config.yaml
horizontal_flip: true
layers: 7
activation: "geglu"
bias: "all"
qk_norm: true
parallel_block: false
inner_norm: false
tie_embeddings: false
init: "torch_default"
optimizer: "nadamw"
beta2: 0.999
epochs: 28.3
final_lr_fraction: 0
Rows from block 3 of a small autoregressive pixel model, named by matrix and row number. Rows with one number belong to one neuron. Each number is 500 + 50 x the weight over its row's rms, rounded and kept within 0 to 999. All counts start at 0. Numbers have three digits each.
After each neuron's rows are labels from the 100 images, of 14976, where the neuron reaches its largest size: "strongest on" is what is common among them. Only what is clearly more common there than usual is listed. The data: stained colorectal tissue patches (NCT-CRC-HE-100K).
# gate: MLP gate (model.blocks.3.mlp.gate.weight, 1280x320), inputs 162-215
# fc1: MLP up (model.blocks.3.mlp.fc1.weight, 1280x320), inputs 162-215
# fc2: MLP down (model.blocks.3.mlp.fc2.weight, 320x1280, transposed), outputs 162-215

gate.764:527394498477453489440495553471515444581523561540497494503578528528447506532449452477519487478515516506456478559595518540470434508500481561463526538521578469338481
fc1.764:400543619454489442515462410476552531517531601558428471501481401465493451519435511422497466484467442509454497520506517509535515485495526468496398544552535621442594
fc2.764:593481521553436530587529470529533553524432556467528504476519551473513503400562561489542398510499489533516484547516519469436635526495471494556526418493506496539438
strongest on: tissue: debris

gate.648:487542512520508395486605567539583475597396463557481512559473525505518470392536582519598497569588492482515502483476500521505397537483568423548466500434553447445542
fc1.648:486401465456459469393476451548479590447533609472530453557563521473615443527500457531554463473661524489400507457522451517547483509565569530448432500522534556500507
fc2.648:503477361511532467473426451468515513516430548462542569513543546533497537443468565503483462561482502540439523586547480473610495493434492429590544412470509446509509
strongest on: tissue: normal colon mucosa

gate.88:549516461506457491424439488512540470545488601523477521437487464532457460510463424488521503462511400524478543505410454532420501510521575470533553441528527485482493
fc1.88:481545436514512571510485499467509523520557508541516543495458566486551600534549421486445469471514598600541559521411550540545461456465493467528527509445474547593530
fc2.88:506468486474516435577451521505563522338628541487453434553428485570423476522450569472510468508495469499470533491473455482463522475483499529527491553609519515468553
strongest on: tissue: lymphocytes

gate.586:449460469520585580410509543562504495525512454522403511477466539486580585408421516474398591500530597564531437569376447473560454493463520453526522598534526408539427
fc1.586:378452497506547555303452519495483480525475532466415507465508525513443518449425494456453531483472454528455557510484508495511495441454555487531486623517611576564472
fc2.586:570492517514546478602530487465472433469516510504480374480474490529509458498472510456533461490598477508461482527492444368491478571523446504489535421462501465441520
strongest on: tissue: mucus

gate.498:545508414503552492501548578452496438587480498537542557482567544590495515516384461480544546531559557578579438482516556458429516468388534476520569477437488439521460
fc1.498:509462476531502584448557503478463523502543484502485466567493510590479553491430551517492551459452434580482467470464489483484374507501499532432439445404445462516403
fc2.498:484403547519510422498494611448562484473526500539504516457426409552456541472512450447537509492625584360643512513516494447483585467545567506560547501496555504540518
strongest on: tissue: cancer-associated stroma

gate.203:530501500604563508486480534510515426563367483502507425488531516573528494608584483516506556531423538608500555421494496552493418523562471492497485579434506464518478
fc1.203:423582428586450545513479533500512459501465536573433515481525503549539448515520518534476428497458520433470522481451498512470506561458500551495449470457523456345456
fc2.203:480532480547479538541552460503380410532466430544590591566549467506473374476514496406508531515550433350575441547553558581440517514437465517495444456445490543447466
strongest on: tissue: normal colon mucosa

gate.463:508508431511490470430619573520486485447454431429506476545513394500547492546531560594548558505589453509478620484445465471596513453497507475501448528499534455580509
fc1.463:422471509588467525568463458460498466588611558550452474449520576422486439429578521485569471476487364470507479488493550512466577431539527451476476446517608480546532
fc2.463:523541473385474475457424517546565534471595476568384504384542622473588527525457500462427508497452483422461565538420435528524511529469530509471410474459506525464431
strongest on: tissue: mucus

gate.347:552427477495466508428598613482485445565518455451540482478524517444451538538454478541478478435516481421517480570490555545511481498548547508552485563491443505513528
fc1.347:482440538522442519522494592493483435447503479517462452544421427453555487584585466447594476484511453499513439514589471544553506494458433416556491567609426489548543
fc2.347:511481400462455443513519506554473515482500448398559434502519475520544467531557498554536528521525548570457547440499519471524596571612448462404451506557534521487530
strongest on: tissue: smooth muscle

gate.549:555508375559544530458438593541494516625402512422597497531526495605578486579446514478427493411537441538475482476537601496495489532481469429517443473554492537486516
fc1.549:546613468582524536461550593496384465571471483561510579465577545452419496533397513469529482566559549427479553524563499418504528510548487516476529425453517421478526
fc2.549:438506500545553516558535415457530485452519579510491444545493416562516548603543389537530517488462472522501505409554535555572451502445434477522487541493474501422450
strongest on: tissue: tumour epithelium

gate.757:537537480508552527520577546570489484463507437501586535491593542475541491482514443559421550541561441519493555477476527488475477601444493476483434449473528433560522
fc1.757:554489562551490489495524497475503538464519464425561521442551561585489564477464536593558504568509556541539519509525521462431482545423466529546644633554498426457601
fc2.757:512600517561469570476443458516530500457519483481507511440490470456484588495437581522485514559458574508547457487466484430481531463567461492524444531483481419481447
strongest on: tissue: cancer-associated stroma

gate.315:502454482510398460378436412491478481481468590581432519496518549483528536443425445561515523494530520495524531406387482558482536491468566565524543493421573542503471
fc1.315:541436522493478414417543495482501361482492561516483540407529574533427534591511502592548476509516547535543493511530519526533529539538575495455466493493564493426483
fc2.315:493500564438493481540507479524463504523535540559549489508450504502492425503556546494526470425528557519521553333433516575422420444507458610528562485528507490525439
strongest on: tissue: smooth muscle

gate.195:507560537486517522495408600609524471572491428623460521540529545519563444530463394561464539387515468429442503488521548526593449505457458466516552472491507504506495
fc1.195:535471454507529502499427600535598555603448431502471573583437507547509481614520455435529488439617445373581454492516560465473510515537466491516565513503528603541553
fc2.195:519555561497432505513625465472543500421584484498507446502506512537454544452488539606473534578417461538566484556485425532536511436479610478512533401446519422430451
strongest on: tissue: smooth muscle

gate.178:437434503475520548539448493468490416520474518580392400458518586421587481482477593520512488513498597498517474505564511555528430525436495560515429610446425503552491
fc1.178:498473498483590543464510488559475450541500450381481350475549486465528456469518461593503420574478483511381405543621456512556554512428513412431426441498540476488528
fc2.178:396484514515476575466571516425497416391522590515412502447433488473502523637521459435449480511484577428620459439438486516503453501495525533602502601508599470567478
strongest on: tissue: mucus

gate.332:560452475490437526454474509501495517596492525532507433462458484518488511517401418583513483457628533551393554451502496569606417498477445533488462477483511404449495
fc1.332:574559483499493497481552494486473496550470554420514526516465545582440468438491440547476524469476575477445468461464478508402534471622466551377504449440413404556503
fc2.332:414529552497463486526505485485461551487550471534504469542481540473504552404478481528536576590599477433517590456568571436424567557440577430567479542467581556516509
strongest on: tissue: smooth muscle

gate.72:599523461474420414437579554552546515458525419464557577491482480560531481542501445571469452468469512506434612520548470506575545486576542552459471534530556485612459
fc1.72:611459481464465539491526566478536526425500519464534546518511427538564473502622421528460472468498465483480485562449477516490459449517510532516572470548511476583433
fc2.72:432510541499515539517462476427499501448439494489397446564495530520474537394510518507534469538471504542437527570465445449489484533506456503499506481468482398463591
strongest on: tissue: mucus

gate.704:561529348463542560510397505536507448585500492513436553437465541571477442587466551464500441540488492519498510429444575565500397489466483504546612607454547453484581
fc1.704:536418499546489503457548550458504497559445527504423554517543484575523485535503521494419395522501501534487543513495560553453407484509618568396429457332507521579515
fc2.704:537526489561485497556537440442447488505534503534600480506505466459425457494414415451520436507536623504515429601469493536537470481473384531523648568509478467459455
strongest on: tissue: cancer-associated stroma

gate.710:552595406557565619432495466517489515469478529522494483544553520524481603501455382528539459489595473500432484454461454539461468609486490549405512508404503414547554
fc1.710:469512476512472460518555592432605483502577508497549479591586573435563560435580523405464563456545504459579418570506513485512449455556476465492584477545445556486520
fc2.710:474583474593540558464479493502520517517493601507472512431505406474530530475429431544386418512510494485456504521486419497524493444502490451415482569534546419465552
strongest on: tissue: mucus; tissue: cancer-associated stroma

gate.699:553482498412388515571590481481541537554487482532590475548434495412494620510410507555541477535403489467572580491489453505566510525452473550608535480543443447487488
fc1.699:518463605483454427454556509538450648556560378452512476416474496433467569508481460550513554456434517450441523497434455514512551420551541470544558541529515490557490
fc2.699:522480512573475482587535445451443444489496499486570526632482552455457533483490489526466534486518455493534515482519490479461448493464429473497499431479459524442570
strongest on: tissue: cancer-associated stroma

gate.698:456493491467617495554587545586612567531535381445542458537395515461522531424493494501556450503510473607547468508556489518438482578538572521543438483426507510485468
fc1.698:633418541446429506513402436505516442539492507466497517493575464568562505472511481535430471390636440392443490467520505431582494386479464499480440583438541551548528
fc2.698:461421464560431560512393512523569584540487514399575563524442420440517513521543505452479503579574459398574499505505483493496479525424483486446477437567551511464489
strongest on: tissue: lymphocytes

gate.403:449512566554505476435544463565592446568463485553514428455545502480570468383476492512509639543504529523513569551486448489578538537517540504522516460544487515539476
fc1.403:521520457497565475523534517461502501402533411540510511547504588534481512485496485480503457567527552518598474597475477528504441519467547537433539574469470557491468
fc2.403:576549468540494463541496535430479469502504423539549544623527465515511532582438476448513590489460568481487535399434540548526479517498396550506522638591523391463594
strongest on: tissue: cancer-associated stroma

gate.153:496376431590498455516522495516523521560481424508514406517485499540459509506485543483486465460480472455485566511587428453516522563517554554616556434463479588546477
fc1.153:510503613586578466432636506540598528437587505484582436492502552454529481403474526479487492548435493536498526548569420432495557549614583517479562424524567493495515
fc2.153:475411538494484437519461630529455457597431525461469559573437498448411501456553484496518463437479478463508556429523527570478508501486489515461405539506568544414503
strongest on: tissue: mucus

gate.573:399592556463565615347497552576445492544403449488404491408557420511523423560504490509503501418501438470439512486522512484541563523473492456485533520553568528599565
fc1.573:534446522459471443513486487467510440434539467514552430528581456466468523503464506487488578380516389466551408544544419431592490440406551544545527514583515469452558
fc2.573:456506425500514479564537506487511566428523521557402572460551536452555605495527567425553567569515606527609464526508507551517544446531406434452490450467422539580457
strongest on: tissue: mucus

gate.113:491514513545487533473519523550526450497473498488415465406492431481572537506457420593456516504481478529420573525528486465519464484479447467523519487450550459499535
fc1.113:529611483474551551573520487502454500460554623504545494528536502476580526599541510435479519513532583440529573549531441458556459569451554616475435428541440600507461
fc2.113:481549454474536449458533544456460481503424526459419472391517556546481484531523502477574461451601515397524474533492578543466500494489537489479523484548469583500547
strongest on: tissue: cancer-associated stroma

gate.600:532453553514533345497443501512586524509453483434510509465556524567591419631494508534577570508546563483572471490487470575584499486600492537571490552543417515522576
fc1.600:521500468518554457478522542477501433608674467607511522533411456434431535479387542522454628420458429394489474476495514450487494469457548521642545461425559516509491
fc2.600:561462537510542470519441468459521445495445479459421495448525519529436531560525534521591610531408499436545486471480540488482536405518479571442508538447513542560515
strongest on: tissue: normal colon mucosa

gate.161:478502542499412487518560555526449518461456499538506480436609492439542468617511502577512447436562564428529558523573400536500501552456583518546463513543559559488490
fc1.161:452622495490544609558514589554488410471429581583492507543651500506557455575596516467382517547532557472544452448484549510391579482446522559509471518509465492379481
fc2.161:439551510472497369491489487398439503444528541460522535439517446476443549507556524514473494467458472446509400449493573499568540469575497414493493440466589465463545
strongest on: tissue: adipose tissue

gate.77:483386466544450548501553557540507523628457543511515473537477497460509506353468481601592465411459449484519485549519549511479547530527592460549566447522496515567550
fc1.77:401564492490554420501428437511561541567513482519451468423553544571490581540472522514562503526479571509473628440547506467464505498460427515464519545480452553452519
fc2.77:560466453529473519491573436519479587532484448485623600563503505486458495482444508504465504508448508447506471462536520606436464520491443464551489439507527423543519
strongest on: tissue: mucus

gate.157:553492479493404593460486515579541467561534508518551516582504459467539568456465480531483523493505447478560501498545551425535506472507536494539495558480477457595477
fc1.157:480490498526518476447500533614544426506587455495482430527525522433515530492503630476581672536448493585490494484533480491537475429477490464555486510551544583497513
fc2.157:500540525445506564561437389512428553498435547503526552557510494451529553535435553436382445529569488377546498569539513470514569532566480503525376452453385458568493
strongest on: tissue: cancer-associated stroma

gate.457:544481470538433534474517511596564518468527537476453488427535552493552489501507522504479514554479507543441561488569447517527469545567538519513491505437483459530469
fc1.457:468472601572620529499508474602540496501461492533467551459468413423497438515486533551529542572494541618518415488529489514477598575488452513491556482478481483516506
fc2.457:432547523508533527557462515442453497453447585534437495544497492441582520476553544413574580547472494425470460488585410453540542452532555489508522508492464513506382
strongest on: tissue: debris

gate.751:539437496475515455465533473555594468518470554496396433446498559590498450504507480562432550504542450483431488509518528495589550509485640500450439473467503385553499
fc1.751:461579510507383430481506531473528437470501377594448522336572553553538477609547449450542482507521541541573488512537566554459422537534513478494579504458513469503501
fc2.751:533448481417425563543464493533435507467508521490475433456495470486478458616579444466510485495467548495544606425544523501503511585554412562555484559559485393455559
strongest on: tissue: debris

gate.355:509498453451533472477609570533557511535546442463437512529449511542524533535518593486499518461623456562581492478604632526429406586473543472476472611454481507492444
fc1.355:480540578518552642455533454513437485497476484487559485573424465523504580437515564499601551609449543539499495566397442617492530536436516536574513491537531537613408
fc2.355:497465514524592490421510473525503418508402502524508515500550468519508487512430491569431503495527510574515543578464592511595488513543522503441475502437493526520559
strongest on: tissue: tumour epithelium; tissue: smooth muscle

gate.348:456463408510405573424498546551602485535438504540459439583461428476516541494533435591502505512602557430535518518505416489587538537446587515497594453498555461530464
fc1.348:558466517515518470488431520486521493556464435435544474460538422508481448533479531544629504468546478424473466455556497405597574549520630493513497407480443506544531
fc2.348:551480482440500520544468450451464495510491533511455588461471483546435532465453459482439427575525588528545508513497551529461481494628504518448475562468495399459519
strongest on: tissue: adipose tissue

gate.483:455402476496439515436463517514494511431457526537502397473497404448486484516488494543442512412470424434483528519476445430555505466455516482517533561568535447585545
fc1.483:488401354503500540454500469558471500514509531570539414517512458519466507485469540486426526481477454487525482514503430420468475461436427543537616588540462473458434
fc2.483:598511563553494499551485438564476543505465398568464482543534516561481431501484458496535526427474444460478582466520482520464448427413522479498469503610371546433565
strongest on: tissue: cancer-associated stroma

gate.430:534493434511629508475433485571566511537442457593527500462571434521515487504462513499501573513534469392519478462431483438438602486548577501563477514537515519501539
fc1.430:496481471512494492507505364498560508558516500528486513442483502502470558539575583561525513551496583538524534530516462486529502503491476532454492463517464523394477
fc2.430:479529482544530389490479612506496553479452472487561515554586524496525499557405535451405522479667474414478500476527446479460489509451561502536569488460536531545531
strongest on: tissue: normal colon mucosa

gate.381:466452559505488472493504565551556512529466446483441400441579450491534512517514522455580562498498528562501591506535442537551481492519547472572464488509582528500523
fc1.381:510590544459597435491591516490550438391580497492452536580510538518484488494527526506474557545641523588672551472507533526442476537491467453405432542513488479472526
fc2.381:519557462410468477539578578443436548451408502468558558458483456486518575517567556438483450505595565565574517434483448472494446490512446547486473549502501440504434
strongest on: tissue: mucus

gate.342:436385477536440426464470541456513460527479480539532504543535546541432566457416373529463470437508518418491575535502508577545537522475536553476482513483506454480588
fc1.342:456580537560484526551543526516548420480522593481552476581445462486532445527452603565545571487490531555539446486596508465552490483590350520446450489521453551489538
fc2.342:496586484480508492357507434599616502511445494456477412427448552498551452498533510548551540534451566476453520467440507552582514368495546441580532538514501513543547
strongest on: tissue: mucus

gate.683:523583405517511546501452511566474520583394486471498498474450440517537526531511458585483485532541525452516494555503519571448466557602555462459505513416532477529476
fc1.683:496485447501553557489449430470522365437554544538573552518517595413445462492440527461533488497661504452557413500558524541555484512446423559487484525505482537506519
fc2.683:621448558379577525487599574557481525552524553541519509495577485525501514537542542559534478459609526558450505403546504377449569510481490449541607463584385542533514
strongest on: tissue: mucus

gate.590:561445420502578475509504457624541525481471414396504568540500500548525505508548485599434471551487497491616515528467557545513447511402587552523450515503486494561450
fc1.590:534540517563449445578534484550498433480563430445509551523602560471552478514500471483519520480586499481569573518446545546475446531498432540417453530457506467481519
fc2.590:421568437497580506523428509468458488577445499548463506496524464511402518474522464532599364545520563407467567507497466418494575467517490488603572544447555416460494
strongest on: tissue: smooth muscle

gate.426:443484460632511519504457487523546524507497484519561545477569465482512501505500506508512479514483487476548538540465562497558494559533502503522482455532468507584622
fc1.426:456423430522453556556498518445452496513411487515518441533400459489491565447476490429563522528555436420485408472476479495476518443511518532473511524528509484577476
fc2.426:462403510531513588521467517469553463530546522470570531570560499523525487455473514458317551502574484569479583447490521482455470481461501460475560479486482466439443
strongest on: tissue: cancer-associated stroma

gate.233:524512440546436512523503534470499524475517483548527450495454438449456568459496566558527516449541563501457527477494547500600525556542606491533463443408550479549446
fc1.233:406553492527490553475478444523474552491528478532469504479467424452504486416465528564447526471451568512510564465373404436522509455480521531609492549465497581510479
fc2.233:580470492593533495469452456469591396515390543464515551451603479480447470571488425552551547509492499485502580548513598493573542522477477539546485497481573494470541
strongest on: tissue: adipose tissue

gate.570:536564454559567504509528486496480508573406527576511608512474536485406468418509458491477462519533478445516566553492527501447543542460493553555571486431535413549608
fc1.570:412422529594568406530605458504447531491448483559518509534559419399401505583523466467438562521441517537522531438534431476450459507505460421495443483481541451547593
fc2.570:541422563499466517497379507429439472565461560543467561377488495512457465516532505459512516478474491517520420484470530604503474428564592579534458529432517553506557
strongest on: tissue: mucus; tissue: normal colon mucosa

gate.398:483547551504390422322488515517536541498443560463586575394505513547495552531465412521497480555514561497474564545496460504544484491506445587440487521446451439420458
fc1.398:543546560502381534584541433499479447525404511497474483546487602528528495527486507549488523443560608623593475552482436477531512507429503589511514512488479450492464
fc2.398:563557430506570479573373447492542488436451579535551476596526468561467539492436503551496538525547451525480513536610490492563513501513441460518503498564481479500522
strongest on: tissue: cancer-associated stroma

gate.274:467458564547522465508470522497504543410479423471433499528564526497483450399513466617478451510559448564473482438420491563475528495525531556591529554445594471570366
fc1.274:411554488472452423445483427473577491431556470413522528517600527566448520556425445568302506462569487565524489501574540506505443544451493528515530587532501413532492
fc2.274:480469538509465433583497496573514402605604521418543516525564510443489512527482517487453606444424468420467470445502402482444506459460485496542489505445486552455436
strongest on: tissue: smooth muscle

gate.59:569513511568516591498527548528424514502544527514412392551491444507500499393474518506513521607531533604455498548480386524541460511529505496541536552548547501561442
fc1.59:449534453555476528515449522488447414438498535474480463511446532458489505469505483558506577546405547417445507517445464522586476504563480444428526589462540469617528
fc2.59:503489521468451449500509470503422567454425635471551466374514448467501535525547508491558376527528498573435460575443363443462576470548518484547502491485488455471454
strongest on: tissue: normal colon mucosa

gate.210:539511467484425469488429487530573463638511471471567508515431517541537513566486505538504546515539526447486605475568478471485502464537535416490518523468511486501412
fc1.210:513483498641478544498489555594495417612545507501455507510532541466538520586540531496544491559498533514483520476465551495526529480535485455416517413430605529498447
fc2.210:503482518556578469549582473510507496496496548581571624490461571525447457413429526494473377472462555576522469523511575556533435604467478500483507453542459464486453
strongest on: tissue: cancer-associated stroma

gate.731:526374532477592399506494533584508530503582535458525440441490483523492453483489495477540535486449511582472517518443507527520451629421451516470520456488526460549449
fc1.731:513482520514494432472538528567494541518463483496511575501473447470518565532489492528508436499487515525522535603534505516462473530497412393518505513552518521594551
fc2.731:452520563575481478560532373465497433433559596526481582504502573554480441603479539551516516569533492470451368550557508502564530517452500544493490453455455535477584
strongest on: tissue: normal colon mucosa