{"horizontal_flip": true, "bias": "all", "inner_norm": false, "beta1": 0.85, "max_grad_norm": 0.5, "batch_size": 32}
Rows from block 2 of a small autoregressive pixel model, named by matrix and row number. Rows with one number belong to one neuron. Each number is 50 + 15 x the weight over its row's rms, rounded and kept within 0 to 99. All counts start at 0.
After each neuron's rows are labels from the 100 images, of 14976, where the neuron reaches its largest size: "responds to" is what is common among them. Only what is clearly more common there than usual is listed. The data: stained colorectal tissue patches (NCT-CRC-HE-100K). In brackets: how many of the 100.
# gate: MLP gate (model.blocks.2.mlp.gate.weight, 1280x320), inputs 128-191
# fc1: MLP up (model.blocks.2.mlp.fc1.weight, 1280x320), inputs 128-191
# fc2: MLP down (model.blocks.2.mlp.fc2.weight, 320x1280, transposed), outputs 128-191

gate.15:50 59 42 49 86 88 49 41 42 26 50 73 45 50 72 51 60 73 41 96 33 63 79 64 45 57 52 26 58 46 64 35 42 33 53 40 43 37 38 38 44 60 44 59 38 60 41 50 52 65 66 44 23 63 36 75 49 81 45 36 38 62 40 46
fc1.15:61 45 65 38 35 42 32 70 80 52 45 41 46 66 24 67 69 45 46 76 55 50 76 82 47 38 24 61 77 40 60 55 61 40 44 49 62 47 50 73 41 88 59 42 53 52 42 43 30 53 73 67 52 56 81 39 76 65 53 38 87 66 28 55
fc2.15:81 29 44 40 60 63 51 73 50 41 72 53 42 47 60 54 34 50 46 34 76 55 33 46 28 45 69 50 18 57 39 49 28 51 77 39 51 57 56 30 37 57 33 67 25 71 42 56 49 37 35 25 27 73 40 42 50 41 33 47 35 31 42 68
responds to: tissue: adipose tissue (42)

gate.425:67 50 62 68 65 49 41 59 25 46 65 49 29 49 46 57 34 81 54 38 59 25 63 74 60 47 44 41 33 43 23 46 50 61 48 53 46 53 69 37 25 34 37 64 71 53 58 63 15 54 12 74 36 87 61 83 52 26 56 52 43 61 72 54
fc1.425:29 58 68 42 54 41 67 75 44 52 78 37 53 66 47 53 28 45 17 46 43 34 21 50 52 39 21 54 35 41 63 29 61 51 79 73 72 62 58 84 62 42 47 67 50 81 66 62 48 51 78 47 72 22 66 44 38 54 35 64 77 51 79 39
fc2.425:59 48 53 58 73 87 48 31 45 78 67 43 54 59 60 34 45 41 40 68 51 58 61 50 47 38 41 48 48 57 35 28 53 52 34 47 57 80 19 22 52 74 48 47 35 33 46 52 75 38 37 32 29 63 56 52 46 38 84 73 52 72 63 37
responds to: tissue: normal colon mucosa (30)

gate.411:40 36 65 46 39 64 57 46 56 44 57 70 23 76 42 48 34 61 51 33 64 53 63 72 57 41 41 47 59 42 59 67 32 59 33 37 42 73 37 38 51 28 35 45 77 43 58 49 63 33 65 47 79 40 69 62 69 64 42 35 49 72 29 50
fc1.411:49 33 34 47 42 47 71 74 31 66 42 66 50 77 56 57 31 43 42 36 56 21 30 66 61 44 37 51 41 70 46 48 52 63 50 34 43 67 47 30 60 65 84 29 70 54 40 77 57 31 30 73 84 32 38 51 40 63 55 66 64 38 58 59
fc2.411:37 38 48 28 57 53 37 72 61 30 27 56 60 53 56 49 39 56 50 39 65 74 49 39 46 29 67 45 60 61 30 51 35 45 34 62 47 89 59 80 50 45 44 46 42 41 47 45 38 61 57 50 26 57 51 36 30 76 40 35 35 42 61 54
responds to: tissue: normal colon mucosa (37)

gate.423:34 37 43 36 37 46 71 64 62 50 52 53 48 29 59 50 39 74 42 62 54 52 52 43 52 51 64 30 45 55 27 49 28 15 64 24 44 32 51 41 53 41 83 58 67 66 65 38 58 59 30 44 61 57 38 84 48 55 64 56 51 56 79 41
fc1.423:40 60 52 45 67 60 25 74 39 58 57 70 56 49 50 63 65 55 56 47 47 77 39 63 24 58 43 39 50 75 42 42 47 62 49 63 73 52 27 38 70 45 62 39 39 55 45 40 35 35 62 54 36 25 22 30 38 60 86 53 52 71 50 10
fc2.423:12 58 48 39 27 71 50 39 73 73 12 33 71 82 50 52 52 64 41 58 52 44 35 48 45 35 57 54 31 57 70 57 67 62 51 66 44 79 42 48 62 77 48 32 44 56 41 32 37 88 51 37 36 48 47 54 41 39 19 49 53 70 70 57
responds to: tissue: normal colon mucosa (33)

gate.19:34 58 54 55 67 57 62 55 63 70 58 45 46 54 56 65 53 74 51 44 72 46 51 52 71 44 35 43 46 28 56 53 60 56 58 48 54 55 61 47 34 52 26 69 89 14 38 54 67 80 40 40 46 47 49 65 54 44 36 49 62 64 47 50
fc1.19:51 62 58 49 33 48 56 38 43 36 69 47 37 39 47 82 56 49 64 31 62 56 43 29 40 56 47 44 47 61 48 40 71 56 59 46 80 45 55 43 82 47 40 46 48 40 38 63 62 36 45 64 61 51 26 49 44 58 84 50 63 31 56 48
fc2.19:50 15 58 56 80 56 78 74 36 67 39 33 30 13 39 50 25 69 40 43 59 50 67 60 67 50 48 64 38 23 34 48 11 31 55 61 58 43 25 51 40 49 71 50 49 19 33 35 71 37 36 51 32 35 15 64 72 24 68 46 33 43 51 38
responds to: tissue: normal colon mucosa (65)

gate.372:60 43 67 63 49 63 24 39 37 34 63 88 45 57 41 39 73 58 33 21 55 65 51 30 66 70 35 41 58 65 44 77 64 60 49 79 60 45 71 69 58 47 42 71 51 43 90 30 41 56 80 59 53 35 31 73 56 58 82 77 33 53 75 84
fc1.372:45 24 36 61 62 47 62 41 47 72 67 50 47 40 32 55 33 39 69 28 33 30 31 51 53 47 54 60 27 42 42 70 66 51 60 48 46 49 34 61 61 69 32 42 24 51 31 56 50 53 55 61 69 22 61 47 56 77 52 53 63 57 31 56
fc2.372:37 55 49 65 65 47 23 45 63 09 37 40 52 52 67 31 25 51 69 60 40 39 40 67 46 51 73 40 39 17 39 49 64 64 47 50 43 62 37 09 47 99 51 43 64 63 48 52 57 28 67 45 70 39 54 46 41 48 52 66 54 47 32 58
responds to: tissue: normal colon mucosa (29)

gate.56:70 54 38 52 34 34 60 61 47 99 64 96 61 50 39 62 60 45 73 71 54 76 35 49 73 51 60 54 45 47 39 62 42 49 35 28 57 45 73 56 81 84 55 72 55 80 53 72 34 34 43 51 26 55 37 48 43 51 28 53 43 29 55 47
fc1.56:68 34 49 49 56 42 39 53 43 61 59 41 36 76 46 59 40 41 41 29 59 52 69 38 36 55 55 48 35 48 71 49 23 50 64 49 50 66 65 61 66 48 25 59 31 33 34 17 70 45 70 35 58 48 59 46 80 46 24 46 62 77 36 50
fc2.56:58 49 65 53 63 53 66 61 42 48 31 51 27 29 69 49 31 47 73 79 55 59 54 55 76 46 65 53 64 58 55 38 48 68 69 44 65 31 29 68 27 32 28 30 56 53 49 25 64 82 33 09 46 49 29 57 64 71 59 46 52 63 76 39
responds to: tissue: normal colon mucosa (36)